config.toml
model = "image classifier"
dataset = "photos of arthropod specimens (BIOSCAN-5M)"
targets = ["order", "family"]
isotropic = false
mlp_ratio = 4
dropout = 0.1
depths = [2, 5, 5]
label_smoothing = 0.05
residual_init = "none"
optimizer = "normuon"
muon_scale = "original"
nesterov = false
epochs = 10.4
Rows from expert 4 of block 7, named by matrix and row number. Rows with one number belong to one neuron. Each number is 50 + 12 x the weight over its row's rms, rounded and kept within 0 to 99. All counts start at 0. After the name is the row's rms in percent of the matrix's.
# up: expert up (model.blocks.7.mlp.up, 8x48x192), inputs 96-191
# down: expert down (model.blocks.7.mlp.down, 8x192x48, transposed), outputs 96-191
up.8 097:37 63 51 42 58 60 36 70 52 78 73 48 48 52 36 58 53 51 43 81 53 35 61 63 38 50 48 33 32 78 50 32 63 57 54 62 65 69 45 53 71 57 47 52 43 55 46 62 52 58 49 47 64 38 60 63 45 54 54 47 44 67 54 35 50 76 31 41 57 41 44 43 55 32 70 40 66 51 50 34 51 39 61 46 63 47 30 59 61 52 61 37 41 67 65 42
up.9 098:37 50 74 40 35 50 68 44 53 75 64 52 52 61 52 64 43 31 53 77 55 30 57 52 18 30 39 66 42 65 36 65 50 64 41 53 53 51 46 56 61 47 54 66 61 50 56 50 51 50 53 41 40 38 38 46 61 27 39 53 35 43 29 32 35 72 57 54 44 41 49 54 40 63 55 47 45 65 57 53 42 34 66 42 66 46 38 69 54 62 52 49 53 54 41 63
up.10 098:38 47 81 44 50 45 58 56 65 27 79 55 59 95 56 37 64 54 40 59 52 44 65 38 67 63 35 55 58 51 46 52 37 54 67 45 43 52 55 31 48 38 68 58 72 39 35 70 61 75 52 52 53 53 46 39 40 37 49 54 66 65 53 47 50 54 46 45 50 59 20 41 37 25 71 61 49 55 45 49 21 49 58 49 38 57 68 59 65 35 43 56 44 54 13 57
up.11 096:43 52 35 56 58 36 38 32 48 74 53 70 53 58 59 78 19 35 62 67 42 57 28 50 45 31 45 55 45 63 50 52 59 61 49 58 72 36 55 46 33 47 46 62 45 54 37 52 35 48 60 50 44 55 74 41 68 26 50 43 43 69 47 28 51 42 48 41 41 65 55 55 38 52 45 56 53 51 49 53 50 40 46 64 22 52 73 65 38 57 54 57 51 57 84 83
up.12 104:57 65 59 62 47 43 53 50 50 30 32 27 51 62 45 56 59 46 48 42 57 49 36 40 64 46 39 50 67 64 71 58 49 42 44 28 68 33 41 42 42 38 54 60 42 43 60 44 54 57 62 24 49 62 49 61 43 67 32 30 56 49 39 69 42 40 58 52 40 62 83 57 49 39 39 51 43 57 60 36 51 24 37 59 63 38 35 71 41 63 45 52 45 53 33 55
up.13 101:29 33 57 41 54 35 31 46 48 19 60 53 46 50 72 57 50 46 69 55 51 62 47 40 78 47 57 29 45 40 53 63 31 41 57 29 48 55 40 36 44 38 45 65 26 43 63 35 51 56 39 40 54 52 46 44 54 67 57 36 47 34 55 50 58 57 45 52 56 56 28 35 55 21 67 33 53 43 55 45 46 40 40 46 46 49 59 51 44 31 63 54 53 50 67 51
up.14 102:31 46 49 59 62 59 85 39 49 60 51 52 54 45 65 38 54 38 46 65 65 26 59 29 38 63 54 47 44 47 60 55 45 58 43 49 59 30 64 69 46 53 49 54 29 57 50 44 48 41 59 73 45 36 47 49 55 39 39 38 41 47 57 29 45 31 64 51 68 58 36 51 66 39 43 28 51 50 72 38 73 52 39 49 45 54 31 56 56 50 68 55 49 67 45 64
up.15 098:59 56 64 68 53 91 46 34 58 67 56 11 49 70 41 42 60 48 51 39 72 37 43 54 54 50 36 47 64 55 50 38 66 53 57 41 40 30 62 67 38 30 48 44 61 41 70 41 45 51 39 36 57 61 45 47 41 65 54 57 62 62 48 39 49 27 42 44 50 49 72 63 40 50 57 59 39 42 44 28 51 47 47 56 49 52 44 42 53 42 63 49 34 68 47 30
up.16 094:43 59 36 43 76 67 40 60 52 80 51 29 41 49 40 49 62 50 26 65 36 39 62 34 28 57 60 56 40 64 63 53 78 52 35 51 69 43 58 45 72 53 26 25 39 58 24 55 41 61 63 43 55 60 52 55 42 54 62 56 36 31 49 53 58 59 69 42 62 34 48 59 45 44 44 30 44 49 74 69 41 55 50 54 55 48 60 61 35 63 44 40 48 32 73 71
up.17 111:57 41 62 65 56 46 50 57 52 69 57 08 67 60 45 50 62 20 64 57 58 55 47 42 69 44 60 41 31 73 55 45 45 53 48 47 25 51 67 62 59 52 51 37 42 33 47 53 41 68 55 45 37 49 32 37 52 55 51 39 55 43 46 52 51 45 47 70 48 42 56 48 25 45 46 54 48 43 48 38 36 51 52 54 49 47 40 61 54 70 48 63 60 39 33 50
up.18 104:58 50 56 52 60 59 61 69 44 85 64 28 60 52 52 49 63 42 44 59 49 40 59 41 44 66 44 59 41 56 59 50 35 46 32 36 38 34 70 47 19 52 59 79 61 55 70 37 53 37 54 42 44 54 41 45 43 55 59 62 60 30 41 57 57 63 53 23 60 41 37 56 53 57 73 31 40 49 65 36 67 40 47 42 48 53 51 45 57 48 47 24 53 40 59 51
up.19 097:53 37 45 48 41 37 41 56 68 64 42 42 54 50 60 59 59 30 68 31 70 57 46 49 39 57 75 41 40 42 47 37 55 47 69 38 62 55 64 38 53 24 66 66 43 50 35 35 62 61 23 68 58 37 38 33 29 46 42 46 49 60 62 58 45 51 43 36 48 54 77 54 35 20 45 54 52 32 54 54 51 73 52 51 48 58 49 39 54 73 67 41 59 31 32 37
up.20 105:45 62 62 52 33 46 47 49 40 63 19 34 52 37 60 47 70 56 36 60 51 54 46 60 23 31 47 59 54 39 54 59 59 55 43 58 54 60 56 34 41 65 68 61 33 43 46 53 51 47 34 48 61 64 45 54 52 65 61 48 35 29 66 58 43 51 54 38 52 36 60 38 43 59 53 56 62 36 47 43 50 49 57 69 64 52 40 26 65 20 47 44 47 54 61 51
up.21 102:38 46 64 47 54 58 20 36 53 29 37 56 68 40 53 41 61 56 37 43 57 46 39 42 53 73 70 43 60 65 47 49 53 58 72 64 49 31 23 54 62 22 54 58 43 36 54 61 52 78 50 45 48 42 45 48 55 47 72 48 48 51 51 45 39 50 50 29 52 44 63 47 28 16 30 34 37 37 33 47 56 45 30 45 61 45 43 59 45 41 58 64 55 22 79 68
up.22 099:49 30 49 44 55 53 45 49 36 75 67 43 58 58 70 45 41 52 64 56 56 44 66 56 55 20 58 37 49 32 44 53 65 58 47 41 38 62 47 46 61 44 44 40 50 58 66 45 55 58 49 31 53 42 40 52 50 29 48 72 58 24 45 27 63 55 48 50 52 54 68 32 46 48 75 28 43 43 62 76 49 54 50 61 63 45 64 48 37 45 57 36 47 40 71 33
up.23 099:45 64 23 51 54 65 63 48 43 47 46 57 53 41 43 36 49 39 50 47 49 64 64 34 50 45 48 53 60 49 48 44 65 29 45 71 27 34 38 58 44 47 00 58 58 58 51 50 62 56 54 53 49 71 42 51 43 78 60 51 64 40 38 39 65 44 39 55 43 67 64 69 65 41 32 49 39 47 59 36 37 55 44 64 71 47 33 50 56 71 45 71 47 37 64 45
up.24 105:50 53 49 48 53 63 50 34 53 42 26 83 65 64 55 28 57 53 36 42 59 38 45 42 08 52 63 68 44 52 38 39 65 53 24 61 53 50 39 62 67 65 42 61 47 62 50 62 49 67 88 66 57 53 44 45 45 43 66 55 29 28 44 51 49 43 46 39 28 49 44 41 48 47 40 59 56 46 36 66 53 48 57 59 53 45 49 58 41 42 54 61 48 51 50 72
up.25 096:61 57 49 75 39 62 35 48 56 51 43 67 59 35 54 52 39 59 47 45 57 52 53 61 67 48 85 37 49 50 67 52 29 50 43 41 35 52 45 70 59 42 84 50 46 48 41 77 60 62 40 59 52 39 42 66 52 34 51 40 52 34 40 59 48 43 51 46 52 44 42 54 42 47 50 51 49 46 15 59 40 47 37 59 40 44 31 53 63 55 64 61 55 62 66 52
up.26 101:58 65 36 56 49 27 45 77 57 38 60 60 57 47 69 59 26 25 51 35 66 40 37 60 53 20 57 60 30 50 59 69 48 70 39 43 44 60 51 43 60 39 47 41 53 22 43 40 49 40 31 61 51 45 56 47 66 77 42 60 51 27 58 38 49 32 58 60 32 62 49 28 26 56 48 34 63 81 62 46 41 82 69 56 25 49 51 57 56 53 66 45 52 38 42 41
up.27 096:58 33 54 40 54 58 19 69 27 47 49 42 51 37 59 65 39 48 50 42 63 60 47 57 56 39 51 47 40 58 66 45 28 51 50 42 36 66 46 40 51 34 71 66 33 37 65 50 45 49 58 37 79 52 48 53 54 47 52 70 32 71 37 52 53 50 35 59 39 42 33 66 52 47 75 62 63 53 57 65 40 55 38 30 33 38 35 47 76 67 59 50 40 67 65 45
up.28 090:56 47 33 35 61 81 49 51 50 57 54 32 50 37 44 60 41 60 52 66 26 27 62 20 46 35 47 54 54 65 52 51 50 54 33 48 32 54 49 44 45 58 33 56 43 55 55 67 56 44 61 55 68 44 64 59 61 57 36 47 36 24 65 25 76 56 69 37 45 63 35 55 58 76 46 53 55 54 63 60 56 50 54 54 57 41 42 52 52 31 50 29 57 59 67 87
up.29 105:48 33 27 71 57 44 72 33 50 79 73 53 31 43 42 41 64 35 42 70 61 48 25 34 53 65 47 56 45 41 52 61 38 47 42 46 72 28 44 51 50 34 53 28 53 45 44 30 65 83 43 59 49 58 43 47 49 81 58 48 32 55 50 36 70 66 39 53 19 77 43 56 35 37 37 30 42 44 32 30 64 48 51 53 55 42 48 40 60 77 48 34 61 28 38 72
up.30 091:48 33 52 51 36 39 44 61 63 66 48 20 54 45 29 55 59 69 51 51 45 32 51 40 75 45 35 51 52 61 49 69 58 47 38 36 63 65 60 52 45 60 68 59 57 51 67 40 43 46 43 46 70 55 41 43 56 65 65 46 71 44 49 59 53 55 47 48 34 53 15 53 32 26 63 48 35 43 40 50 57 34 52 39 66 44 46 58 51 22 54 52 52 52 43 39
up.31 094:41 53 88 49 76 54 50 48 53 69 34 25 50 39 38 34 40 59 58 41 44 42 26 55 44 48 49 40 60 55 33 55 66 51 52 53 57 67 51 33 48 47 54 61 52 50 40 46 26 44 51 33 53 55 62 53 47 39 28 34 46 54 37 61 70 71 68 61 39 57 54 57 53 42 34 47 43 47 30 56 42 50 55 53 43 47 56 75 35 63 17 50 43 55 65 54
up.32 102:79 35 67 60 43 64 62 38 50 57 64 44 52 38 52 49 68 45 54 46 30 50 77 37 62 68 46 49 42 40 47 57 50 55 41 44 36 44 78 47 42 25 39 67 45 33 53 50 55 39 42 52 57 49 52 50 41 22 42 57 57 23 45 52 70 34 54 31 61 56 48 48 52 51 46 52 51 45 51 46 64 64 51 48 49 49 31 58 42 61 64 57 72 58 55 76
up.33 100:45 64 87 35 50 54 37 45 68 00 62 66 52 49 70 46 52 73 41 48 42 54 38 41 29 34 58 44 42 60 58 56 49 45 54 47 45 56 58 55 49 36 63 56 67 79 42 58 59 60 48 52 58 58 34 51 69 32 41 56 55 58 48 37 57 50 44 23 49 34 59 63 58 46 55 65 48 47 48 60 35 47 51 28 54 42 54 40 50 45 43 51 45 32 50 51
up.34 102:54 60 41 52 39 23 59 52 53 36 66 49 63 56 37 54 34 76 50 44 62 40 43 52 60 32 39 42 62 41 48 39 31 43 50 22 56 36 53 62 58 54 66 52 59 55 73 42 55 44 39 59 48 65 46 50 46 78 61 50 51 70 34 44 37 52 29 67 44 53 61 52 61 55 59 48 41 52 56 50 59 48 61 22 50 53 26 10 49 39 62 21 58 62 39 36
up.35 111:57 48 49 71 43 61 63 56 42 36 52 52 56 31 34 41 05 43 61 40 55 51 42 40 54 65 80 59 64 44 57 57 43 66 49 47 61 46 49 75 68 52 55 44 73 54 45 62 52 51 37 36 31 37 38 45 42 51 57 28 67 60 62 60 46 44 69 56 63 46 47 41 57 64 51 22 28 49 35 47 58 49 48 38 48 42 46 49 54 79 68 57 59 54 62 35
up.36 103:34 43 56 33 32 54 38 59 61 34 43 54 40 67 24 41 54 61 58 61 38 47 58 66 67 40 32 50 51 60 51 47 49 51 70 42 54 52 44 60 46 33 40 27 50 38 58 64 55 65 28 31 46 56 49 77 48 69 41 37 67 91 44 67 46 64 30 48 46 51 54 53 23 15 60 56 42 41 36 27 44 34 69 50 57 37 49 49 64 51 61 62 57 58 62 48
up.37 100:45 19 30 63 45 60 47 35 56 21 21 41 44 38 74 45 50 48 47 66 27 60 50 55 49 57 52 50 49 45 48 49 47 60 49 71 42 56 59 46 59 66 49 50 39 68 49 52 53 59 52 38 40 63 46 50 52 66 63 52 29 53 68 54 41 50 38 48 45 55 22 51 53 45 43 57 48 33 43 67 37 24 37 69 59 42 55 47 54 37 33 39 54 50 50 62
up.38 106:70 42 62 66 47 52 47 69 58 30 44 56 46 75 78 41 44 41 37 69 30 45 61 32 45 49 56 40 55 65 57 47 21 49 65 53 49 44 86 29 33 48 47 53 49 29 61 44 43 49 44 43 50 43 65 56 36 45 37 43 64 00 39 43 47 61 57 38 55 42 33 45 44 58 41 48 58 52 46 55 61 52 49 48 40 57 55 52 53 05 47 51 61 51 42 60
up.39 109:48 48 59 55 56 46 22 68 49 42 55 41 47 46 35 52 51 45 58 51 58 47 56 26 60 48 68 49 60 28 56 33 49 45 47 35 59 33 62 58 52 39 31 52 55 69 64 47 58 46 51 50 61 27 54 43 39 55 45 54 56 62 28 36 53 44 54 29 44 63 38 60 66 26 45 23 45 46 58 55 49 64 54 52 62 41 45 58 63 51 39 35 54 64 63 59
up.40 103:49 53 43 63 32 56 73 52 55 33 58 72 40 78 48 22 42 39 63 54 44 36 70 60 69 43 50 67 64 46 61 45 56 60 61 55 57 42 46 75 55 39 50 33 55 52 27 42 47 48 44 33 48 49 40 49 53 56 58 38 72 86 40 44 44 50 19 48 28 55 46 34 28 42 49 49 43 39 49 54 39 54 49 63 38 44 49 47 58 78 55 74 64 65 24 60
up.41 099:63 81 68 35 43 32 39 36 28 16 56 51 46 55 29 52 52 52 39 44 37 62 61 54 61 52 46 56 79 44 34 50 63 51 55 50 44 47 50 50 47 28 43 77 59 53 60 57 35 53 37 44 43 53 50 33 53 34 60 50 56 60 39 48 48 42 32 31 61 42 68 47 70 57 55 44 48 63 47 80 55 41 81 48 54 55 47 36 49 50 35 45 52 51 13 41
up.42 100:60 51 71 46 49 69 36 49 32 55 34 48 51 47 50 37 59 47 59 17 45 44 68 49 70 25 47 49 54 45 50 57 38 51 58 53 54 65 46 48 52 63 47 50 46 57 52 56 69 64 39 41 52 57 47 52 52 37 38 51 55 35 65 44 53 49 44 34 33 41 44 59 53 69 66 41 63 46 48 46 54 55 49 57 59 47 41 39 60 41 61 39 55 48 36 40
up.43 099:64 48 55 40 47 53 40 53 32 51 09 62 62 35 55 76 59 42 39 58 48 57 34 27 46 30 59 59 51 36 47 49 53 52 49 46 37 43 73 49 43 45 61 42 49 36 66 37 63 44 38 66 55 57 49 35 56 60 45 47 31 36 32 43 51 43 56 60 39 47 62 50 39 48 51 37 55 58 42 65 51 52 33 27 63 40 47 57 30 51 61 50 38 51 43 65
down.8 093:44 17 67 40 41 47 34 77 57 63 47 56 37 67 63 43 51 58 63 38 39 46 68 36 32 39 59 60 48 52 60 56 38 51 46 60 40 65 83 60 24 42 38 61 59 44 69 64 53 53 40 52 57 47 33 55 66 64 42 41 37 61 53 48 84 50 33 55 40 44 64 61 62 45 39 33 39 55 64 48 53 49 28 64 44 70 51 48 64 64 64 56 64 67 38 53
down.9 092:54 70 36 51 46 56 64 49 46 57 46 51 48 66 53 58 45 57 44 49 44 59 65 74 31 48 63 73 57 56 67 54 48 47 44 60 60 49 67 50 41 54 47 53 52 31 26 69 58 57 39 54 52 36 61 46 71 33 47 65 36 52 73 64 48 31 55 57 42 64 65 64 40 56 53 69 39 45 58 41 77 45 53 32 49 49 28 52 61 41 62 44 43 42 64 38
down.10 109:53 57 56 31 69 58 75 58 40 44 52 50 51 57 61 36 57 41 58 52 24 45 34 55 61 33 42 47 58 60 33 24 68 47 58 46 57 49 34 57 51 40 48 48 49 46 42 29 44 46 54 20 41 44 37 46 52 48 62 46 35 43 49 56 53 54 74 61 34 47 36 64 56 54 32 43 49 21 35 67 54 40 46 39 41 49 50 49 46 47 41 62 48 37 40 63
down.11 101:41 36 58 48 44 39 35 64 69 45 40 70 31 49 64 59 39 53 43 59 55 34 47 56 35 71 50 44 55 38 58 36 32 41 47 37 42 58 36 52 64 56 51 52 42 47 58 57 51 59 24 70 24 37 49 55 49 53 38 43 53 42 66 45 68 46 62 64 51 29 54 48 64 59 55 65 44 57 45 61 68 52 53 54 35 55 67 59 15 47 56 51 39 48 33 59
down.12 112:61 44 58 42 45 42 47 73 61 50 42 53 32 56 42 61 42 38 54 60 37 51 48 36 51 63 61 55 60 56 50 44 45 36 28 41 50 63 54 52 46 59 49 59 43 34 73 53 72 31 73 76 52 64 57 54 57 46 34 72 43 50 57 48 38 40 43 37 70 40 71 27 65 49 51 57 70 69 60 73 44 30 51 46 56 76 46 52 56 60 62 45 62 46 63 42
down.13 107:52 45 46 53 48 41 54 39 42 57 55 52 54 55 44 41 43 31 48 53 64 48 43 69 58 47 39 33 57 43 64 64 43 57 49 53 42 56 43 21 48 53 42 73 45 57 57 59 36 39 57 38 62 38 44 45 19 40 60 33 58 55 52 72 28 54 51 60 31 31 52 72 12 74 59 46 14 34 45 30 59 61 54 49 44 49 53 44 57 40 34 32 60 38 44 31
down.14 106:60 61 59 49 39 47 32 54 49 52 44 59 70 46 23 58 59 46 47 35 58 39 67 48 56 60 38 27 48 44 56 44 56 38 46 63 34 39 19 63 38 66 50 44 56 49 26 43 51 71 73 55 43 51 80 26 60 67 40 64 49 48 69 59 40 44 62 58 48 38 49 49 48 47 59 80 68 59 33 49 63 62 51 49 38 43 52 34 50 45 49 41 42 63 30 34
down.15 101:66 41 70 71 68 70 49 52 56 44 60 69 50 59 62 48 48 53 33 58 46 55 59 53 37 30 44 27 62 65 70 45 63 33 61 43 28 55 54 54 60 40 60 45 60 47 46 42 49 26 55 44 39 35 63 50 59 60 73 45 41 50 45 52 48 65 45 33 45 39 70 36 53 26 48 50 63 46 60 38 35 57 53 56 64 48 43 45 58 39 56 67 52 71 73 45
down.16 099:42 62 36 47 44 54 67 61 44 50 78 42 49 38 69 61 70 49 61 55 64 46 65 41 38 46 45 33 30 46 46 63 33 61 40 45 54 46 53 52 56 65 54 62 41 60 47 58 49 68 49 34 58 31 17 37 49 49 34 21 82 71 43 43 55 49 23 57 62 54 56 32 37 34 53 56 49 62 48 67 49 61 49 51 47 50 51 71 60 48 58 34 78 45 47 42
down.17 100:44 53 46 28 32 40 59 44 57 57 36 47 41 49 57 55 33 61 54 42 40 47 55 61 44 32 46 66 48 40 49 66 33 52 30 60 45 55 54 57 32 81 49 55 55 55 53 60 59 39 49 68 66 38 48 43 46 53 42 61 49 35 39 57 29 52 55 58 58 82 63 60 56 31 37 33 32 52 51 50 58 71 33 63 42 40 41 29 45 38 60 56 37 78 68 78
down.18 099:62 65 42 59 58 61 63 34 41 45 38 61 37 62 56 51 28 58 34 62 46 47 60 43 45 46 45 58 44 47 49 27 51 57 59 63 61 57 75 34 63 59 48 38 52 71 39 32 55 43 49 36 50 56 68 59 52 53 61 62 49 56 51 38 48 38 27 36 38 60 46 51 10 55 45 56 42 51 47 52 38 44 44 54 65 42 37 65 39 53 45 61 56 72 52 46
down.19 097:51 38 64 29 46 61 49 53 37 39 78 45 74 60 42 63 48 39 37 47 59 45 63 37 46 51 31 68 46 38 58 42 47 32 49 32 41 66 41 43 60 66 47 63 45 51 26 66 29 44 54 49 39 46 54 60 44 64 76 40 26 49 53 43 51 59 74 77 45 31 60 49 63 46 53 59 27 41 57 46 58 62 38 44 34 45 48 34 52 37 52 45 55 58 51 46
down.20 100:51 35 23 41 33 34 50 33 55 64 31 60 33 66 33 30 51 35 40 48 45 56 47 26 40 52 50 49 59 52 59 52 56 49 43 69 34 43 53 51 41 54 40 44 27 30 58 48 66 46 50 22 47 56 57 40 63 58 45 54 35 51 40 35 30 55 33 58 56 66 59 46 39 58 53 60 33 37 62 60 65 57 68 84 49 69 38 61 25 60 66 45 47 42 62 59
down.21 097:52 52 44 48 56 76 49 50 35 49 48 61 46 62 52 55 56 45 48 68 45 49 42 42 72 53 69 61 51 52 50 74 43 54 65 65 52 72 54 45 45 53 43 52 64 51 62 60 47 46 56 75 54 39 53 52 55 58 62 50 57 74 66 45 49 43 66 58 47 53 39 29 45 53 69 45 67 47 42 41 59 34 56 59 40 48 39 56 46 50 33 50 53 34 35 39
down.22 094:43 75 58 61 52 56 48 61 52 39 40 53 43 43 22 49 38 44 79 46 67 48 47 66 41 36 52 59 34 61 50 62 66 56 45 52 46 50 66 41 51 65 51 70 57 79 47 45 42 48 54 60 44 35 51 60 35 46 50 62 52 46 44 60 57 42 70 44 43 60 51 57 37 40 27 50 43 55 67 57 56 38 57 47 38 37 66 59 41 47 40 41 62 55 59 77
down.23 104:64 67 58 48 20 41 58 52 63 63 58 62 54 48 49 69 54 41 65 44 55 54 60 40 58 44 45 31 35 36 42 70 33 59 41 69 47 49 45 63 57 51 66 55 75 62 38 33 57 62 46 69 35 46 57 27 57 62 38 64 66 44 60 46 20 27 62 61 55 65 65 34 53 62 70 51 72 63 41 30 45 48 56 45 72 43 56 61 54 57 39 66 51 77 38 39
down.24 102:45 47 44 45 49 53 39 30 56 59 52 50 64 39 61 58 51 50 48 49 62 27 76 61 46 61 54 51 50 59 62 45 51 40 53 28 23 44 61 13 43 53 37 53 46 50 66 38 52 39 50 54 56 66 77 63 71 57 71 68 66 46 42 59 49 48 47 53 58 55 40 68 28 51 50 22 53 38 67 52 45 33 60 34 35 52 46 47 49 44 52 66 31 59 31 49
down.25 095:52 50 39 57 25 49 33 44 38 53 53 58 72 48 73 58 78 47 44 56 51 48 53 46 44 30 70 50 71 48 65 45 61 52 32 51 53 30 30 32 41 33 32 62 45 47 44 63 45 64 27 50 49 44 59 64 55 57 52 53 76 40 54 41 52 68 39 56 50 43 38 70 78 47 47 43 60 34 60 61 51 35 65 57 54 42 26 29 53 47 45 70 51 61 38 78
down.26 089:57 55 53 31 34 31 60 48 29 62 45 52 45 38 58 39 53 42 33 77 48 24 53 55 56 36 72 27 46 49 69 61 40 53 56 73 48 65 59 55 37 49 80 36 41 47 48 51 44 21 62 42 45 56 36 49 53 57 65 41 43 39 49 72 29 65 42 39 51 56 62 51 37 54 43 63 35 48 31 46 30 76 53 62 44 45 38 66 45 41 58 57 52 23 46 45
down.27 087:30 49 43 27 52 44 72 33 48 69 61 41 53 68 50 34 48 43 46 53 34 52 60 65 35 35 54 74 62 61 45 49 18 67 89 52 44 29 35 38 34 53 45 52 58 58 62 75 36 54 42 67 70 50 59 61 38 21 36 61 45 62 40 49 41 73 49 34 31 67 31 58 65 51 37 48 35 54 68 45 55 68 46 57 36 49 42 53 57 31 51 39 38 56 47 44
down.28 092:44 56 59 31 80 63 65 29 65 57 39 62 39 59 47 42 58 69 67 43 63 53 65 49 48 41 53 44 53 46 37 34 58 63 57 36 61 54 51 65 37 47 62 49 62 45 46 51 62 49 33 64 19 56 38 76 37 42 43 45 57 46 47 46 56 41 45 46 47 42 43 22 65 46 50 65 62 45 54 70 39 54 41 50 54 30 35 60 45 60 43 30 64 63 44 52
down.29 101:47 56 54 60 54 42 61 47 59 62 59 34 56 53 29 66 37 47 55 54 61 58 48 35 35 51 24 34 45 39 42 74 48 43 36 53 64 58 52 44 37 42 58 36 49 29 58 42 68 37 46 38 37 52 59 48 60 28 56 35 40 37 36 48 58 39 42 22 63 30 42 51 68 61 47 57 40 59 37 55 41 38 57 43 52 55 53 45 56 52 59 46 47 45 63 32
down.30 100:57 69 63 65 51 41 38 41 59 37 46 40 47 51 46 51 46 56 45 37 45 49 50 46 44 52 21 26 51 84 50 48 53 49 46 72 63 29 50 46 54 65 49 43 44 51 66 36 46 36 49 48 60 52 50 47 53 51 29 45 47 50 38 55 45 61 42 23 33 52 58 39 45 24 57 54 45 60 37 57 51 36 41 37 61 54 62 49 61 61 74 52 51 32 62 56
down.31 098:35 45 32 45 56 62 32 54 31 46 62 52 29 46 54 41 46 34 52 59 57 62 60 46 34 42 49 49 59 38 38 62 42 53 56 60 53 55 51 63 39 37 69 65 62 37 51 39 48 48 46 45 60 64 46 35 42 42 44 47 59 64 47 53 60 51 48 63 66 70 60 43 66 58 41 39 74 62 53 68 37 39 62 36 52 40 77 54 57 33 59 50 59 42 67 31
down.32 103:52 51 44 49 71 51 53 38 52 38 42 63 48 46 51 43 46 80 37 60 55 32 44 50 44 54 53 42 43 39 45 43 66 54 46 69 55 56 40 60 54 41 52 33 52 34 32 32 27 53 63 45 40 55 64 60 35 45 44 71 45 46 49 70 52 53 16 53 39 53 27 73 44 47 44 46 44 25 44 45 43 70 42 35 32 61 62 43 38 66 26 52 47 61 33 27
down.33 101:45 47 26 49 33 45 53 54 43 60 39 61 35 49 70 60 56 46 67 41 63 61 48 50 66 46 39 47 59 50 63 70 56 54 62 43 48 35 47 36 42 17 52 43 39 73 36 56 60 69 37 60 62 36 51 54 36 54 79 35 59 45 78 55 60 58 72 59 42 51 42 56 60 47 46 66 47 49 52 33 57 35 55 32 44 52 60 37 81 52 42 74 48 60 47 58
down.34 113:41 50 62 71 39 59 47 46 51 37 48 28 49 40 35 53 61 45 49 37 39 55 41 49 63 58 40 43 72 60 50 40 64 60 56 19 33 29 36 35 64 36 47 31 60 63 47 46 46 54 36 24 55 44 33 68 44 47 62 23 43 53 56 32 58 62 34 55 48 58 64 47 63 41 42 64 64 71 48 56 44 68 52 48 77 50 20 44 62 51 61 63 54 44 40 53
down.35 107:59 52 60 37 33 52 47 58 80 53 30 54 58 36 60 52 45 55 43 41 69 46 48 61 49 47 64 56 40 48 55 15 58 38 53 58 56 41 57 71 57 50 42 50 73 55 46 53 37 64 58 43 26 49 28 54 34 45 26 60 41 61 55 43 70 48 55 53 47 50 45 45 66 64 44 64 57 48 51 70 54 57 56 45 56 35 44 63 37 48 53 50 44 55 58 50
down.36 104:74 40 59 47 60 48 37 38 60 63 57 53 52 47 56 51 43 31 59 44 47 60 45 27 52 48 69 56 54 70 35 39 78 55 60 46 46 55 47 49 48 60 32 54 41 54 55 60 66 57 53 42 86 58 65 71 22 60 42 55 39 63 34 58 35 66 64 28 51 36 53 54 50 40 50 40 59 45 57 56 40 40 50 69 43 63 39 40 44 59 39 52 54 55 53 69
down.37 107:47 57 72 66 60 64 57 60 53 48 55 46 83 53 46 20 26 41 50 30 62 65 55 81 37 52 40 36 74 47 41 41 54 49 66 32 57 54 45 42 47 41 42 57 49 73 56 50 55 50 66 56 50 54 49 53 29 86 34 66 48 50 34 75 55 51 58 53 52 50 50 36 26 79 58 40 54 30 60 31 54 68 50 52 75 44 74 47 63 45 38 57 59 46 64 63
down.38 101:47 44 50 61 49 28 46 36 38 75 27 59 71 65 48 63 45 60 39 74 58 71 35 57 58 43 54 50 63 49 51 58 38 49 60 41 54 46 39 37 57 58 47 56 55 39 66 58 70 36 69 42 52 57 29 33 56 54 47 49 53 67 54 32 47 44 42 61 38 48 35 45 69 49 42 71 65 48 35 35 47 53 51 47 64 75 58 88 36 50 45 55 60 16 43 47
down.39 106:57 47 36 51 34 58 64 61 64 59 64 63 40 51 42 24 42 56 46 64 50 45 32 58 66 48 52 56 73 52 46 59 30 40 58 68 60 78 56 51 41 53 57 51 48 43 45 70 54 52 54 58 52 40 47 54 60 37 69 39 49 58 77 52 60 53 51 51 49 53 25 54 33 39 60 43 20 45 60 51 43 43 43 61 49 51 34 58 36 39 41 26 50 48 53 48
down.40 101:66 50 55 56 72 40 52 57 36 12 73 31 73 47 47 60 59 36 53 21 41 33 36 57 40 47 48 55 34 46 33 53 64 43 36 38 55 64 61 40 47 71 68 54 52 59 61 66 52 23 51 48 29 49 31 67 54 29 53 42 37 25 46 54 52 46 82 74 61 35 43 38 53 45 40 63 57 56 28 42 66 50 61 55 43 58 52 57 41 48 47 57 52 55 52 41
down.41 101:48 42 44 41 50 39 69 59 69 30 53 34 60 43 54 50 48 54 45 67 64 42 50 68 32 40 67 73 48 64 42 54 42 68 35 38 56 46 66 62 57 30 62 35 63 47 47 66 41 51 27 56 42 49 64 61 48 66 67 69 67 42 54 46 34 52 66 41 39 30 38 60 52 48 56 50 41 50 65 42 43 48 40 53 54 53 45 65 54 50 37 36 41 61 51 51
down.42 097:45 27 32 55 59 56 45 49 49 50 52 64 51 24 52 45 53 49 60 66 29 41 41 52 42 49 58 68 59 41 61 39 43 44 72 71 47 56 57 58 76 46 50 47 35 63 51 63 52 39 76 52 76 72 51 38 50 42 62 59 38 35 58 34 52 64 47 54 64 54 49 27 73 37 29 60 40 55 44 53 65 30 28 45 42 49 53 66 37 50 48 47 53 59 52 73
down.43 089:72 58 57 31 32 37 30 42 48 30 34 60 38 32 56 51 54 35 55 38 45 28 40 41 58 46 46 54 46 72 53 50 78 42 43 58 54 55 30 35 41 67 20 72 40 25 46 49 67 55 39 53 54 58 36 29 25 52 49 73 56 37 57 44 40 54 32 65 37 46 60 47 56 53 51 63 48 25 49 67 66 47 53 63 49 72 39 42 60 42 47 45 42 45 54 36